config.toml
encoder_arch = "transformer"
dataset = "short read English sentences (LibriTTS-R)"
train_examples = 26041
time_shift_ms = 50
n_mels = 80
encoder_qk_norm = false
encoder_moe_every = 1
text_encoder_layers = 10
text_encoder_head_dim = 48
text_encoder_dropout = 0.05
text_encoder_num_experts = 64
text_encoder_moe_every = 2
residual_init = "none"
nesterov = true
Rows from expert 59 of block 5 of the text encoder, named by matrix and row number. Rows with one number belong to one neuron. Each number is 128 + 32 x the weight over its row's rms, rounded and kept within 0 to 255. All counts start at 0. Numbers have three digits each.
# up: expert up (text_encoder.blocks.5.mlp.up, 64x128x128), inputs 0-127
# down: expert down (text_encoder.blocks.5.mlp.down, 64x128x128, transposed), outputs 0-127
up.3:122099142116072157161093167157152116129139154190137161166157115100211072104107096146178125085101127059091149131116137160107104127140111111135135123098122129116165126134116168138138089118093111177098136081148127085103113106125076094151076098107071154121139150117181069105105146083108098156096168129080159134148125124104167147146133084172143168126160080081128111196083130089034113062141
down.3:182127099084167080072117097102161137140090110128155140133151108035080111096107080103102133106107084083123120107120192097123177105161154138142082155130111096195136123132123157172149121165088120160114138162180128103111193147157052186125110139124122145198048165117097111170146088105109156141123184086088149084143156085151094165139147106151131115159162126127127145074109123120145127102120
up.4:137158132100083116134086087134089151188166122138023064082176102106087150123161139078144127137134109151176097138113125121189142104140117141123143123128159160087144172093132114106123119126143157104153120131145093111158140167181196175175132069160111070144106093187195167151173139145154106095123120105185108124182119125187173112128112118169100121141154148173153066120134125101071114152115
down.4:138096138110099099079167169057097180169089165131128135107095135110121110106113127124147123075122095123104134130106095126080120186083090191145103190078121167180157062179069093178196153079125166092148097085126145148104138132148151125122095122158092109159186150137150122118085182141152174121169152089140115152152156095124140095139175099130125156141137174125128153119056065166141116122107
up.5:170133059133087136135112158132074122107121119093063094152134123164172112178096148166150092164165127140125152093179096104092187082126116095142175152112064129136136083160150135126172165193181131168090098100117113130090100163162151110110132082126171117182118169137135158126147149090101123113153167132138137068094132132136104151136145179191144092140169065122196099132153155158051112129163
down.5:186105104129149131133099145121227129094136135127115171122180101125180137100108116109076171152128120121089114142051110145116178141179186116102139176125131174178068115110154096096146169118126137124163136136122135146174143111082156136087105141110119152080111078101127127060108115122175134138126124118082183186139133151104122222123125099171126115070125115063113148135127063126193092143132
up.6:146118160179054128150105113148142086097099124109175088144111135154068154169098124125142124104187130104157098148148121133110168175153214138151140094143118148133175074160139131157120129089121093124131159104100130072169066101105064134177096070119107118128147096131170101099107139115081079108135170135110097067069141155106140165136073087174099104104130129117111189122144176070134085095085
down.6:096068162083132114071090104093169124140091156122151151125160190068130143132081127137159061114106147155093107086158141096148076129115147156179130147108133108170127134104120192125148079143119126096129145079094146137166196122087090096095115140123144172101093148088143145104190095100109154120163018127120133110158110171168145160117114055160171125173156122134146123141093101135081164151094
up.7:147105102089109067133139131175126099143165151127109113133102062115135085081102174118134118129156174066148174145168114070138110118109118127136124146107101127141053071119169092140112196101162147109085125094111120129109051074127137194164111107105095127124154109124090103153134102113106076155107096152161142094134162051138100104171111094085142073134135142164212114066131132105080092148104
down.7:109056130133086187106117091099086154116123171138104182163158173135195119068120191135162123153099119096133104100164123084149146154111151174172111084133099160124134174074104124100135109114137113107199155169143149080091146128140109140107110136142138093151106126095093118149122158097082147143155096115068148134074116165099196111098129127098155140113168074102059169154040138122182141111140
up.8:122123134150155173109024094153145126116110056136077088083142127083106168133162140139148108120169048177129114100121088115103139119126066103133140122195191134138125072136076146105147179115161097162145130139143105138026143121155132142122135145107126146154209136146127133106141162121164125149109157139130170125121140144134106112133140157080043090111156105090134082150155142084060119101132
down.8:157186156124200168114190108113112096125135177177081133082163161130142164059102141148147125089138111123139225153119125105154136138086087154113119144109142164074107168177127088186198142098083097113125110088130122119154137133115103116121110077157129131094159157123080188104135133115183149186157160143104169134106141110055090136135149154117120119115096153132183110130103159116215129136135
up.9:090114201108169136130183136059156159143123184097157137149119137095146133154137095154135151097083122104172100106080121144056107134149147105121107188111122116121121131107130166204141165135092131119102137098159128151194144082222093101113147122088099073203107086131168135167145120130131133184087108107158128157087119168113142148192098127144145159142107135129115110149084157197097163139078
down.9:160078081142114096144116140138110144139110111125193177107156127122134142125104125137180141149094174135122115154180122158132082076204123193192083151121136105119110084105160140164123139129177128155132113149089152105072145099066168136115129143158150148139249062112154112153116186131130152155117115147112163100111151140170111197115166120058131123147163130165086182083136138119107092156107
up.10:105196080179117111121105105119140136112082155137146157134141143092131116114039149114118122135071166104165107181162157143088147120161176101097152127132163143074154110145104178155118178145106129149074110082176110089126091143115107118088114115157082140152147159075172089158098172126175129179146119116091152197092060065166137147068151093072141138148095151116100187137108129160100117103123
down.10:091157137156094194129147124151114110144202102154171155124194153137175125163200092167147121124136121142197065108128138075152125152177124112143143144111107142139102119171146129179103178134082103117150145057101158149112095163105063199097164141111124183168117153170117139129111183093093097081212109107125136118134106153118150139131118167163090140114088158153131172158115131158150097103171
up.11:152146070136101123133133092079085126172171119151164134117116117103153112115131119070119153116045127151128087119127148099111143102061136173118151107194131149064134131143127139089138138177111123092094159116116177113141030131126168132150101134084100096182126104219161192115110133152150143085086156110080113127100066118179138125136108164155148107138093147126102165112130157178050081122138
down.11:145073116187098130173142171147105190032119150124137144153157149183157048111080125139106125147115149092124048123128093139134129147146110133130110133097106151144081118111120137099126166168133188165108148104075138164110138123151124081120054186140102098165103185119132164182133108073168155116113162134171117141142124125122152187135144111068100191114174104184149082128121087137155154129118
up.12:121060174142095165063152120052130144116168097110135086109126076109157119135149131140124084104118099070125110062113136117159123154154095177146169077161145145105169110118146159156194122129140105125071110091084143144123131130157147057107122038148130115107110193160165144113103122119132156207135101129122164067128149117112112162110129089185126113118103129166129183090107146140078174170158
down.12:108174147106163111116094125080122112110181160115144188097172131120149111101083149116089093179122104094179127130162115116081175075103106147100093111133117140109139190122181147170107177120088116137164121137113167181119097138103102166117145087146128187158140048093110184059166135079141200128090113134118117126121101147148131118082167167096121182118174093112110063177182097144129157146136
up.13:158116155168146098130113179128097207154092130149145154149105144142113145176174103126148163134147104151120113125127156200093100170119171154138096088172167173101118129101147148088102112116078172072183109137156118102134172103098065148128115169105177065080113120090120106181165091200110151095126195140162147182100131089099134138172170139143100146176133156153082118118143163106073093104147
down.13:173127149125157123148095101089107139144130125105146123133162096132178183073109129161107155117123184065130111157141187062129160140111125127111109106114099130126065031178102120127164129176164148186155139092152174116128077132154089088112160145123190183141160156126170087147128110121061105120097104135153090134156204172136188120103124150160107054118110086092116148131092130150103148170124
up.14:163163106107147165136095165161131112185078144119065148118089170208104145185129135173128160192079116150139139130158098103137118122107096115123149177112110118173077141139128115097137109147147127124128181160099123078121196157129138098133152158132116159143170082153101128097138138213126099122083119082141054156174108147085167138113148145071134181104122140089106058146148180107105166132186
down.14:097107037117080150153124137158137084172120169160114069116180143171101148118125147194128161079132159122139119122120137176118144106102145156119077167146116097167174142060132094080099157092089103139163092162157109153131106166073152134132055127112119183081147184136151144126111142107133055120152103080144103092116137093056145129139169126099162045096112108145160126156135111097147120155108
up.15:120092096103164111083164078126089123131106152143165041168148153109119158147095160088094139118137102104129157147128113099108132153135153135116177097118125129046132107162179129152202110127082104149121116166157123168121141100101127121103110146030124126105131131075145184131171147149121123113187160105082135162141192136159127092068144152088152164202152200124100124090168064108121137128156
down.15:115151156121128044165125126167128101135096099123126075133091166143117099105113166133091086138144117171141116159143139165110106113037139139117186161151170113104166125118090128140133096103187107120091130139121093133120095111105132174095150101158143128092139059193146084112139104144128152164157092213070115107095136138099133110077145155164120136211101114150076184133183128141069076073131
up.16:098067118108118144126081140116149120119139090086113117187058131121100125133082140127154133120156107156152117136154131087120120114133154148197130175116092053090184080097159144127141164115180131119155177162129137126118139134167063110125080155102190090127054077163100065151185134155157112075087139128120114085120141138137081156094114155109102168131093089126164105120082161108171102075061
down.16:102150132148118181141144194179155162117120131127165106121100120120129126134115160175116107189125144118160105107114076105151091015106123119099123127130088154085125123126139076113100101122163164122123187163165150146122122088095150128107122108138087112136180149116075100069152157093107105065126121147177115202154133165134195090092117144092112157098194120078089133072130147040143145112155
up.17:122191115170073184166092086051114153156167104132158214077147084111093160092105185106096170107103104124131120145157133199087168133094138138128111078139148126097137119187127161120147107149119128099107152099119135095143122145122165161143130051142105078135165110144139128161128110105093198108114094142073150141108105088136131153111110186126127105092159140125159190110086163119160173105066
down.17:117129155169049145064127124148096132142135147147091127184107140136106118076128170091114114135164148158155090130138149187150094142134108118104112096123149164126077198092083126134118158130090074034069137127133138130084120140147162099143104188135081076115175166142077133094189138159135127106111165143154211113129126196128170167118174125090157131113136155108107123150137135123121138105217
up.18:097150126134103149138173128105171121065066151112148088126119065114131086085126149125113151172217146093131142133158201144172070079144148124098149116131100163140154112143089135161107136156179085101113126093128122156132157090152121147101165162092119103137154158142153163140124044153132138135073140183139075077077094132103128090143162111085148130129128079152140076124149191158122047172129
down.18:092086134116182137143120121174116153184115104122131061172135168147205163136120109133156132141124099116114085146116091108151183085135154128175112134132198154103107097115148160133122106118192103137156174117117169090102198157170094160094046110111108130192092133158141129165112110091069071134076157137150117118122140023142143117098125159124157090080094101109096149138125115129177109109121
up.19:097081151144179146146103165099077173134138151119116129121109132163132136159190120111112157187148054101190142125116150137122139163121157167121160145129070123123158174132078107104123101128064164151146127128128118070111130114096172087123167131186137135085062164158153153069152130087120142115111128171168183099190124171119109138182096135122126100129126168120189037203123114143142114112086
down.19:142122072098072154124165080142099101127113110142128101087114073096199139173169111100110099102097139135107111130144108083104139207125121111151149153151123112123151090119086133153152185088170186173188169131133145116094123150148145118102062107159161176128182152147132127165160125149106137051145139204147113203148123140096112185169155083190130134137157143113157163108151112117096080167120
up.20:145174119135110144214166134133072103113164085152108126118175139158113151152105157150116106135104159189126156153099123117105180111139070176089121130143154108094143108157160174200143079063174143126114113137124177173162096167123083120143127153142186109118131163082140144114148132144154087158183123119138153097191081116114077130061178093103090169111177091129165112129184077104089135138144
down.20:086143101172085134074098135175127095179120114115202149150094155126155135171140185126102149122131145090136166077117121178119062129150137139144142066129175083164139135117091040125144079134079133138128184125109125122144138129108168092118129154094138128084120103158134096160168144105096168144063115145153181170138169130186181107106082169118170091120141075103080113072107109178111098120153
up.21:071148129177114132142131123096222198126080116180089127140129150111097078066078089108121143109121137143133118136085124154163190130168174140140129142113104133117125131109124179142082153072159161127146155137059147188076110079124126151124159075135125147089122123141151130076164136096151110125163044135150079173113082085136131121141158132105147161123121132149154113134108176163064131198176
down.21:081093119129140133205169159116148118087095124175151077090104128100094073148130136108145131070116153095130106075087104123154129194107097121143143125085119109083078186115125119126086065113123068170085159105073106163165127120120085104132197125153125066147164157114122141196181118093133117090135129081178108109081111081162149110184110140148173098136148151142163173171146153108127108103140
up.22:070105135158072166168205129157154167138151138150127142181123126119149082184135084122124112085105138161147104123093108140100155135112117099133172102107134111130138121129117150051135062100163120063058138103151162122114205131166039052142109144123138114136128126119093133083156134126140098128119084087147131117189126135063150125153135161174116091194120082117182078177113122113110120107120
down.22:177114063125108085137135147120127133117116134160167191097125177055115156118100164098122115081163080138109057106178104142107120106129137127109139085150140141113133104168125140141163144079106131139136114222119160124092116135080141192182096155146146095137130134115170082082094134152087073128076112193102063111124096055129140149165095128113056143119158119102086133085146154122123130104068
up.23:117051159104105154115157085103109156108139131140111183137118117148084130172140168146127105095132122126114186140082086174100116168136072088159103146128143146103120147139104148086083135123120049096098089100132130172170123050158140095045091134090165100109131114182115130157051153160119120127113163142089103086145086087103177127157110118135177214190117120142098153143146158148108133167111
down.23:083132143141168164175111123133089096106125192121069135113153091127098063137171110180159129089168103179102141148122130130125135118144180092145100088100157207138133108146153155126118142072083109105155033133098094085109137191123115114123113107139127114120128191161105172144089143188060086154163200124125151093109118162114167149160110155072142123149146117112107132161133087065137154085126
up.24:111070127185156141150165165151127089084135116121140099114155106157088151103126205130129138147151097124113134174149101176124129060091127074140073190142140101160055077165166133196139145202150171125122106159133146116109120132163130232106094201144191122124146098141116141128127113109162159165135164117087072132113160159120087134093136104121155094159125105134107139175105104112128081105155
down.24:104154132192173132089152044157142125073084135108181117087158128157149166106123136148157132116130137121071150117169108060174118191101141153116124184086063190143158141055124138072114148136120118151134180128157169113135139113095165172140170070117081097114102099156128083126157130056110128139093093109146112147205125109113111080156140142154128166161128118138186129178140132164149130147123
up.25:094137144130104118119168077086105186152155077097112206141118104117134144127079135095175127105101140142102096134153168070109101093112126151142186174159131102168172097115141073160129122112201101215099190151147211144135166145066156117168109124116099132144102199101150119153133123110125139113141088117174136145115147120113138078119123057141097090101127200103079138101098158140105139141122
down.25:090075142127148126153133084125105096117128114128126079094100166097126117092159093054185134153158155047095072137113162152151168069187106097151148149186158117156135118111137119121089173116082090140109166064136152124095164096111139120127156094144194121128165134145148058130132106100065149137164128159128136127095115078170129130190100135122133158126164137149060151118189151116112063075100
up.26:150094164130090147158118128119113071149135140067128137126133138128137038147076133077140118135137138123183089128163144099146119153075148152175137111119119214061119104117191142152084121087113186084073091178091188160140148121134181111159141119132167082111179159109146179187118109136124169073129129163151095126124104178140128137138115069108140103145137141109079063119163115185101141108134
down.26:080141087125120057108167120161159142096076074143068086151160134147223125099126129132116115137176133123189090138173072056097117150100102136126099168121153111097140094139165144173157162134102147170101126073079127128184147212115113132119124156107105089089133094061143126104117151116108092114118085141135127167165127171135173144120140132156083154153122057093126156171094166151114122102120
up.27:144121140142122171100170146138140113107120113113108199121097121119131189053081105118136128152118119081126120053092133165108153092080135096172132088061131109105139158144144168160105109095098049149151103136111153116129158117139141126124143197099125115109137143114148148152185150140117145140153104096108124206166148074120148115077126182151130155132130150110149016102160105092085079074194
down.27:143186087145175127128114122146109156123084128107164140085122148132109128114117151117107133187156189101143125152105123058174127107127105093127185091079161183139145133097116125103168132124098125124154081102150163147139047109176174135152102169142069061144136120095197116129099140093110135143128144082107130141096135078121103108178170094141075110136153126077098251169120147102157105105101
up.28:097087107183123123074149100141110132134161176100128131171171112057131158130122096080150090118106050136121130128149188123155239118114112157135086126135079057200175123141116152147157140114135136110142164148169143115150197141132073159104121170146172100160086113092163122138138131168140162124130156127086107116086109160124112129141132146129117197130125174101181065137117146107187125086103
down.28:068200123157091141152080110111134125084168117095135098070109118140129100148103125138181182104115125089061163064148128078131108161176059155120109083117089151121114153165064124146120110171156093141139139100148127052164161090093186135114123124139136179133157145121143070135089169090086099069180129087176131123136137122129178132151136138092097114142065132095104129143138112095069100125148
up.29:118154163104085169098069131182094171122086077124144163100128130146126154148122148083096107035111079099165139141175151222137077149114160163127088136072101103160181118142176146144160181064098189165163150182138155136146151130090130158149154050138059144137098162103140104087164078138117123163106114152131113160137151103114103160124133132167089126134120119110119125133117141097115105159159
down.29:124112089109154087140125152086120100155113083147115127161129156145152109177122063107154139068085156178027133111184144142098200130142093126095135173148101112129111123101129115127128123151102109153058174084136111143093137126157161147077154162116165172151155145084127137160100130105119152103158150121126113165120076153197126171100205163170150132168115191203113107138087131114093186129101
up.30:141180146119131100154189094094136123159128149099144116065184136155120160069094135174126119140107116083138092123098067114158067123129085192120104117096151119129098156125104131136139119098124172145127158112102085047180083165117149144178169083101184084130174150145138098108172096128122053101078131129118175074058130144180096147145106087130114121111095130172156175140093097085108110106130
down.30:143130149120102139084121041146096123129155143137107183181113129111119086152122107049107109081138081122090117094169176118160167130098188132106104144147094157160184158164150082158087096140119135135152163138127168165128134106109114162161153113200142145110067148101111149157108177152132153100183137141120143125144088136158182163121151166070169079194202096148097138102159181156130106165117
up.31:038121106148067133105142144125111151081101122106150170127096151106129115108133147145114152203119072144118136149158127132142141095193125128139158107094169105066108124201155129095094130152098131106135179092069146066126087134139133097168111127110083103150129077065106101150135101089140099081125110154113100116180165059122153124129159124049182119074134096120154160134120129088192134163184
down.31:138178153125100091124063142100120180157132160106085110108125079135094097095124122091132111137140099150056131139163151130139131161157159154151156120174110132089056110154112155100091101110170149023099118087056112148119084151147072165127155129135144139121108098134177120092119156165073115095112170132126121111115042143148157053130151137169107155104112184131151083103086119111071172138143
up.32:156099141121151127140135165187186135119120156081159130121155115137117133116124056161097091117118112139156137168075123112140187055161152095101110123165120118112082137085083124104096117136067075127185197074080204110127168152167148128128132059144146100135107132168182128056136113100087131144095078144113118094164106126120098099155121083147096114107147066132163106093060094093108126140123
down.32:159145120091132107070116057093128097154143136075150144143156052102152144157091119142170145140128111095094169106126057145122160174110101181140126149172093089189137170104057119139154136181163135167151068124113149113178126105082101099138147147126133130164141117118093213173114109142173086103137178075099124133139158169140175170150091144158166138140133148067108102130178156127182116137147
up.33:182144139088149113089138151168109190163111056166098131159165092163106128168105175148097136147125075111160128152085131160143119156129132150112148138157179082102101114141215148122094113137115139136115103110204133136112128103077150133094194098128109213160095144124114138119081109146177148185105080129144156091102177128129078131083135067089150074174108070120120088117104111155098140164124
down.33:165116141101138137130134205127093107119101116144117101163097102140141147169108112177079112200120114175128127173126100149118179141123094122111096141137129193202146121114118119110134163127148123214160109084176093095140136115129132137046141125126114164134149124174133164095116134101140084136048149164069115146151104152115154170141131169146139189146133150203226126134175165135127178114090
up.34:088138152116145145102181119100081093154120124166078151137215131057166110131132075143140146124117125134152163181146136120147147106120170148182157100070129211125144113096110120131110123189130096128100119178141130140137147105099159105179155146086149165094118168092123174148137166193096096117151152176172140154096102142141126067079137117145133093136146141138078164115056114160194141051116
down.34:126124174115073109067142090115155150089088102175147076126043102098114148121130095162121219119159083169174106191114147067120149079094107077072114120154164114135150124158196151109111118123120157135093156183178109105093120091129117191134120153101157140115134167145112100144136123153105118167124103143134118076119152192155101136150120105049136164113126133105080124148123155066095139109151
up.35:118128096152080095110051167097138125133137101113137091089098032200061147124110103100149093114109138102140077152126109133120124128140113124089073127119167148172108146162072173141146131078075149164126164105084137053179123106112091122094078095181164162083184116100122134133172071160174156111125136158164116090130091138077150134103074112152143125116154126178134151149128108167116148122161
down.35:167206138138157135077105178088163122147133129114122168167141096139132124163106107095091108090167108050201110096134160144130171103141098127115129123174122149151130094101090160146163158199154152193129115147198146116145132143076137109105136098092172131113097145117122101195118156107081043145192132077156132152163111192147141134134166104119094128174162135119161159072089136084133144119131
up.36:162092133095110141122150167111037131094099042139146200145109116131157098110112110078169138164142158125118143114130094151105085198146081116124049145123138129155116140079059182131154142117152140178100128176187164065115139122142096190117188131106170150119112110127132082126111122137135106077091108163109106135154155117123138126153164070159133142079131151070181112167113161141109155171139
down.36:106098113165139125153110115097169117140073107136147099134129096117130110169118092068130165182121127059131095167112107159109127055119193154092147124136140103165074117121107068146173181110103075127160152053141125090153105159119154127107111125191130165140091148104108156172178091094086083129171148115133157108075124122142169126156123091115110076092126149162157116085120027121166098179137
up.37:166159185094138108146132116127109079141119201158138138109121107076118121165127095156141150080109062100166104098100115115150142158139151083085068111155127126094158206167151109083138139125110119095120169102138141217177115121081103178163167146160139111098094091127074164120111077161146105155165118082069155142083149171201136108128097146081114095124116083136134097126193103141120114133086
down.37:038074104128159138145146118117132089126121070076145129136098139133111098183095095127119082202114081095129161124172137118106132152111141055116134105072107098156175152181206094161113104140155133110147098138152149083111184151147101118105062107098134123131157110085116136134150130111076119070110132095161130133107116142031129104131174134154093156146103126114138138073087181159135140148191
up.38:131136129100110154133181104139124127060130137120114147148111182159110135091070063132019135126085137128084138159105153170108127137145100075158120144106087120129126121137059122092087175123117084087120102103150150225138128161158175127075142142149118187118121135110067098145163081100158137127116150142130115088195107101115068144153145159104153176135128124124094202121081155131144167145086
down.38:077160054165109086149136163118102159120139104090108136117071104114130160170128166055046173101105119113095054126072139173102140101165113113178144103117103104123136140103119144158113110119108083123128113157103118086168169155174154134097097077152149171173177159170118204114095170146119106141196171141129117142147148156102136106068134153117144135167165124148138134048109144135070128131119
up.39:143159191130126141134151110143150075145096150150095127111135167116102102162114130081139153137141133065144094073160183084090144152135148062136130042109131094136139073126142107088148153185132150093111137129115156168117145127139099070137131105130125119178194149092066116191114168126131150093129130175168175153155146212109082151122108139118148143125128123141029127116193156156163163116081
down.39:157163117126124081142203100152119094160100101168157091101144089127114087093164118160110171163126121079145162130141078070177097109166172154146191128140161163079126090111191193105109127134122135188070185096175112103121097118153143126142119121073105089126106139104139092109157096143119085136131110125131077082139157183118120152155144077155107134138088068159116155202070132160159105109105
up.40:155085159146180056113129175143182106125147130117119106140160092153101179151080030114145151082125156180154130102159097068087147106088135116149099098136113136175134122159126090139119098119130117131124146142143140129106195136071114152110105114179204150121142084140152122177135086131127174108199139129138156136131134106047151091144123197110080122157198181146150066131154134141119129118119
down.40:117138122143135193085107104178114151114128156086170136121143139105141141101160153152144157117120139079131174116086176075173127150074103159178116096185148155161174153128088136161092195177167078134149152107137086103137089132088152100111129149089183180127153146160141094147162156145159095107186098085102143140167155071143106094164078135148130126157064155127127164157116140152107029098161
up.41:091171098153097113098117118087114082147129110127207132111089103110153124097129178174090081160150091148099113121185168085089125049064121113110137127109126155077095162106195103134147078153136193114118117110150178149094153114118168148120105124112128105107105171114175173149111126167140117153116082111114055129158156156170037160147188109132157116160145150175122067127146135118141087111110
down.41:201135172158113064162152154128120225113118125219125134171173129142148188132184129084131108111091116089092083059127108108095116129113122140117108131124139095136149124127130181077134130128099108092120111108114124198115148129105125141152150136132169125123101108137124102132094107124168100191082103194062122147109149078169045151146159136114124122081127066078123106108095144147189114127113
up.42:116118161126165092128122089123105143102113146187140093135107116153136128124132147107117140122149170125160165149154106133121101096140149191160104139055161188087121101139186100118102160168111244138167077087170141120142176135136110113130152066142092101134059129117123080098098156179148155166058078099192130138118145128088099190083120139155087137122125134154133092141121160136185119060113
down.42:139164155083106096145100175157083128113089087122163102112111080151048142161112106130138137149092163060087142099168111101117165156172101118138156136113115190086067093189125148112129156168101130201099156167185126127092121124152129121085165137117129151183076061179108124122126098127106135119152135105119094182178091092214139093086160128163148109105170135139151143131117155179143131093113
up.43:113133132126150118080115132151166093094128156126124130082137125145034169131140067141091149167178046187164145119099117120206141143121127105160173141076088118138121132179074092150136103139100139124172142150091103116130155148102125113151183138136097134178151125198162148116086058119149121140129106156134082178108225170147118113160105127067120166124128090125098149135133163159179101115150
down.43:157146086133128192142139134090125175088159158125105153171158134152162122150120106098181126106143142074122148068118153115140172068088114101169169145187174155115150112144090126132142096092108144133160163163063172080118147117132129083122118077149150155156128181170087165105135189188180151098190074111145150149128136131116106054088123108129184166090102093162143131099152121149129048134124
up.44:107119162085124145139096135124126131102137093176115099133156160170162142108152086169123136157119101199152082150101142163123101091116130153116101206218111166152109129125153059137173136101172124159139161092105099133146117084159093086110143175170129070136187121099093094104132166128151054149120119106135105177149172108098182114130080187106041128157147157088137101146122144159079112124089
down.44:149113129177141169123132147151122097127144096166137119150154115157101126026042069126105101092101142129120099135138116112133158119109110126124135082108163160163137085167142158119116095111117176122133130107113112159150181143115078118069162115142120168119131101171101117114140177133187139115159190110165145123151108102028129088088086133193115078153140118149167099037133168090193088115131
up.45:178140112117163141098117085145147095098152115094161116096114120117174121116145127189123127162209134134116190130152124130196125114132128151113159147169166139208142105147160132122109160118128119155155030128138061121134110124169162134155188102168117055086094163141154115104130173121169131086087118192116125081070149088112175171175165192178133123125134171122141100137112171122131142143086
down.45:106104158136105147111119200120189167131171175194140146052203152096132109101156072141106124058169152135161102114100074134162149108108130155105154138102077166072160114116108138154195107128119142131158123146062120124131096145166136164135072127195105149136101159089151168126117136132121145139194167096119090150150158112135106147112096153174083115120134118081153170191100131111145149191127
up.46:146154167111072165101087145134120109097097114197135119164148121137131125163145148102147148132140139123162130118139175117120146203128168069091135127107098186133138139117135157174069132153133141162129101174111159133088083167093104135118128125096121146123112166114153100108082123129101190101143145144161141101164086138159079171085178059178135089104139047042099117216101161100103070123117
down.46:128072116191120112113185122100145152136115108133095128155116136096150172118170114131113046187090123136064141098117148078190167152080139154109140125149133150183121112108111167133124071115062113127140103050106140087120153148143118151097154168109122180123077124149158129105144063170175100130079080139130162154126161152162113136182097102147129163129113131208171158112159116068129139100191
up.47:131082136121186113131173153115127121133087171158140095115139105098137099110156156139091142138168119134170117113171117158092125122159110110118115112174103118080120131133109084171108111140129121142121062160098112201083167140112143179095104099221067118192085200124122132146114087084130162061055085104139120102174166123071137089156127103152127089106107114135134173125116166054179154110155
down.47:109149143066113092124114102151123166112134091106113139053125147166100147129099132105170134106090060166154160145090177120110124128145156142139127098079113111130143126116148087154120144158159083127110168102080113118145025115130134106185152144138125134088126111141167145081065182134161064047146149111090081096128124138131125154070156132179095133116181140131120112221096165109164081119173
up.48:115163131153113180091126167168123086149116099104138142094169144063139167120192179139140095113101146105133156113155087116136155128158095111145085134153211111154178116148194136142102105176131178191123120069151107106110128157127149103092146047145096181120088107093144128111122144177143097135126050155114168138143055161115116157110097152151111177120131130149051164139104143109077157120079
down.48:126105139065112130124103115075104109114175084128129076073128144132163086111124099122112083121172118145123059085124149149182135132111167076129112139138139107114159132155127147155099204118117077095104143127125144112120144148093066099115149164198143092178073157073118164115116151100114183162166130104134113122127141065148115168158150169101085175157054072137168130171153078140157160113199
up.49:126098159132142173150069164123164086113177131065195120076137072128153138157128110153097082117130146099146108127126168183127122103168162093132173116081160100174145143092181171208103111143156110128138096106136111076107140079150104178145106109144098148104153091130184097171092140038153161109080143120101137166157100128145137082143099101174124195141119123128211144145106109141119094124125
down.49:135155116111120119123148137140130156093097115131122174180161114090102106164135146085161106211128139160112093103082179085157132136065114165100093124097135159181099036119101121121162134179120129134145096181184162088126143137107163099200111115162153130158108138120157037133099136144133075102192128117133077105105170114156145145080154110094095147145104173110132055103150104125072168122142
up.50:165163167085078103109091066109097113057132063104120129113118119134130117139086102171145171104099157170151147140180073147118105093205095125081158133156146131126134139137082174183193141081122088134060082096150149102152137168107147135124121139090070158120065134043106094136145150114125119119133119144126127068152164146134158076157076099120121081164140085144135146128143134172089142157123
down.50:131123089070169080093125176132193109190157176148098109094140170089121140108137109156111118107066101107135186181106132151090132155170186120131112091148144090179079118111161138153039047169117153167147136120120094114178144103117128142091103135156107155129145106121152114119113137109128141225114145130098109139126111114188136100123147134115134180081187178170136170167148111108145115159084
up.51:144089090078104145110060120117078111172108079132149092072119117086111106163147176138117103127067196146116106159136070142121189069116141076165196127166141156204138175114115126091116092134126127152167141178199119081139126143175105124112170169129156135121154084125123151170074160128139139089112137089124080104065107114140108148156131172141154179112101106147144132135151104152158100142180
down.51:125163092122161183102111192119155091108107151107098105100178144163114141151192161148108199089153078151151107086095128166095165155153146166102146128134205099096099114167089144131118110073060120080132101110087108165115111096048147097097104121128131113202124171095129110152124149149188104121088143072117120104139187145128158154148151140125099108122154140114147128073157127114079153203132
up.52:148160137167119164147101161093134137144173128112127146056114180163142116070152155195129139115099099071142146139109140163096113140163108116151152094211170122101171096146132153079138095116114211112104156137071114066119123100120104152061131169128105099131140120119098118091120122097172080104052106129107184094176101134152150162115138100032113159109157065151103091138114147135106106144138
down.52:118184125106153194154072067098078099126146139143095147156141099157094108154124122194113113109072106165154173123185132190109117114174133165120095085102065137145146156087170080157196097119075133115177150139139174105120204130151072127135151076120132175125084125110140097151159104102157139155130163157128082141072184135152155121118104119126138137147105118160162164141135185157144084168146
up.53:108175131024111118105167211138134119107144082148140175121139113101147136129175157154074147121126134079159134146120110149122130157091116129079120109065202131176134191106108135160053111124129113149173147152131115108139093139117121122120155147133181158129122103124122132135102144157139046167111098135158119148099145106134105080103124098123083121144150083210131137018172080162122129102116
down.53:150078098137138107129071096123127093082146116116071068150131135117096076194137071152107092136071120138135156135139199156098158099189178099216160128117110147138151101154147051109156137157128112146115103145169151144085112118104177085089170189151120117141122156113183141171143140166084123138118141102145163154088086101132164152124150146072141135097137123100156123096196099171073147140139
up.54:131119123105071101184127198115073134121170214129107126146151168110136103122123116118099150119113093139195117158158146073099122112147123214175099129150142126139196142143134144183133174099105172089120109168123119138131104100132117138175068182104155117108132171120176092149111155194088239083147131110099156188135100093117182130145112135159132127146107099147108159143121102150122097152116
down.54:061173153086154145124142133130104158165149116094111174117082112117125179093102187102110168138156130155134144155032087115120108109129162091068180126168116150140062047127144144079106174132164134154120146106114114130157127180148113155064114163155081187201130089102151077155171175089086070100118114108167069149127109133126083146148121135126167142133148101128105135107134112120130106094142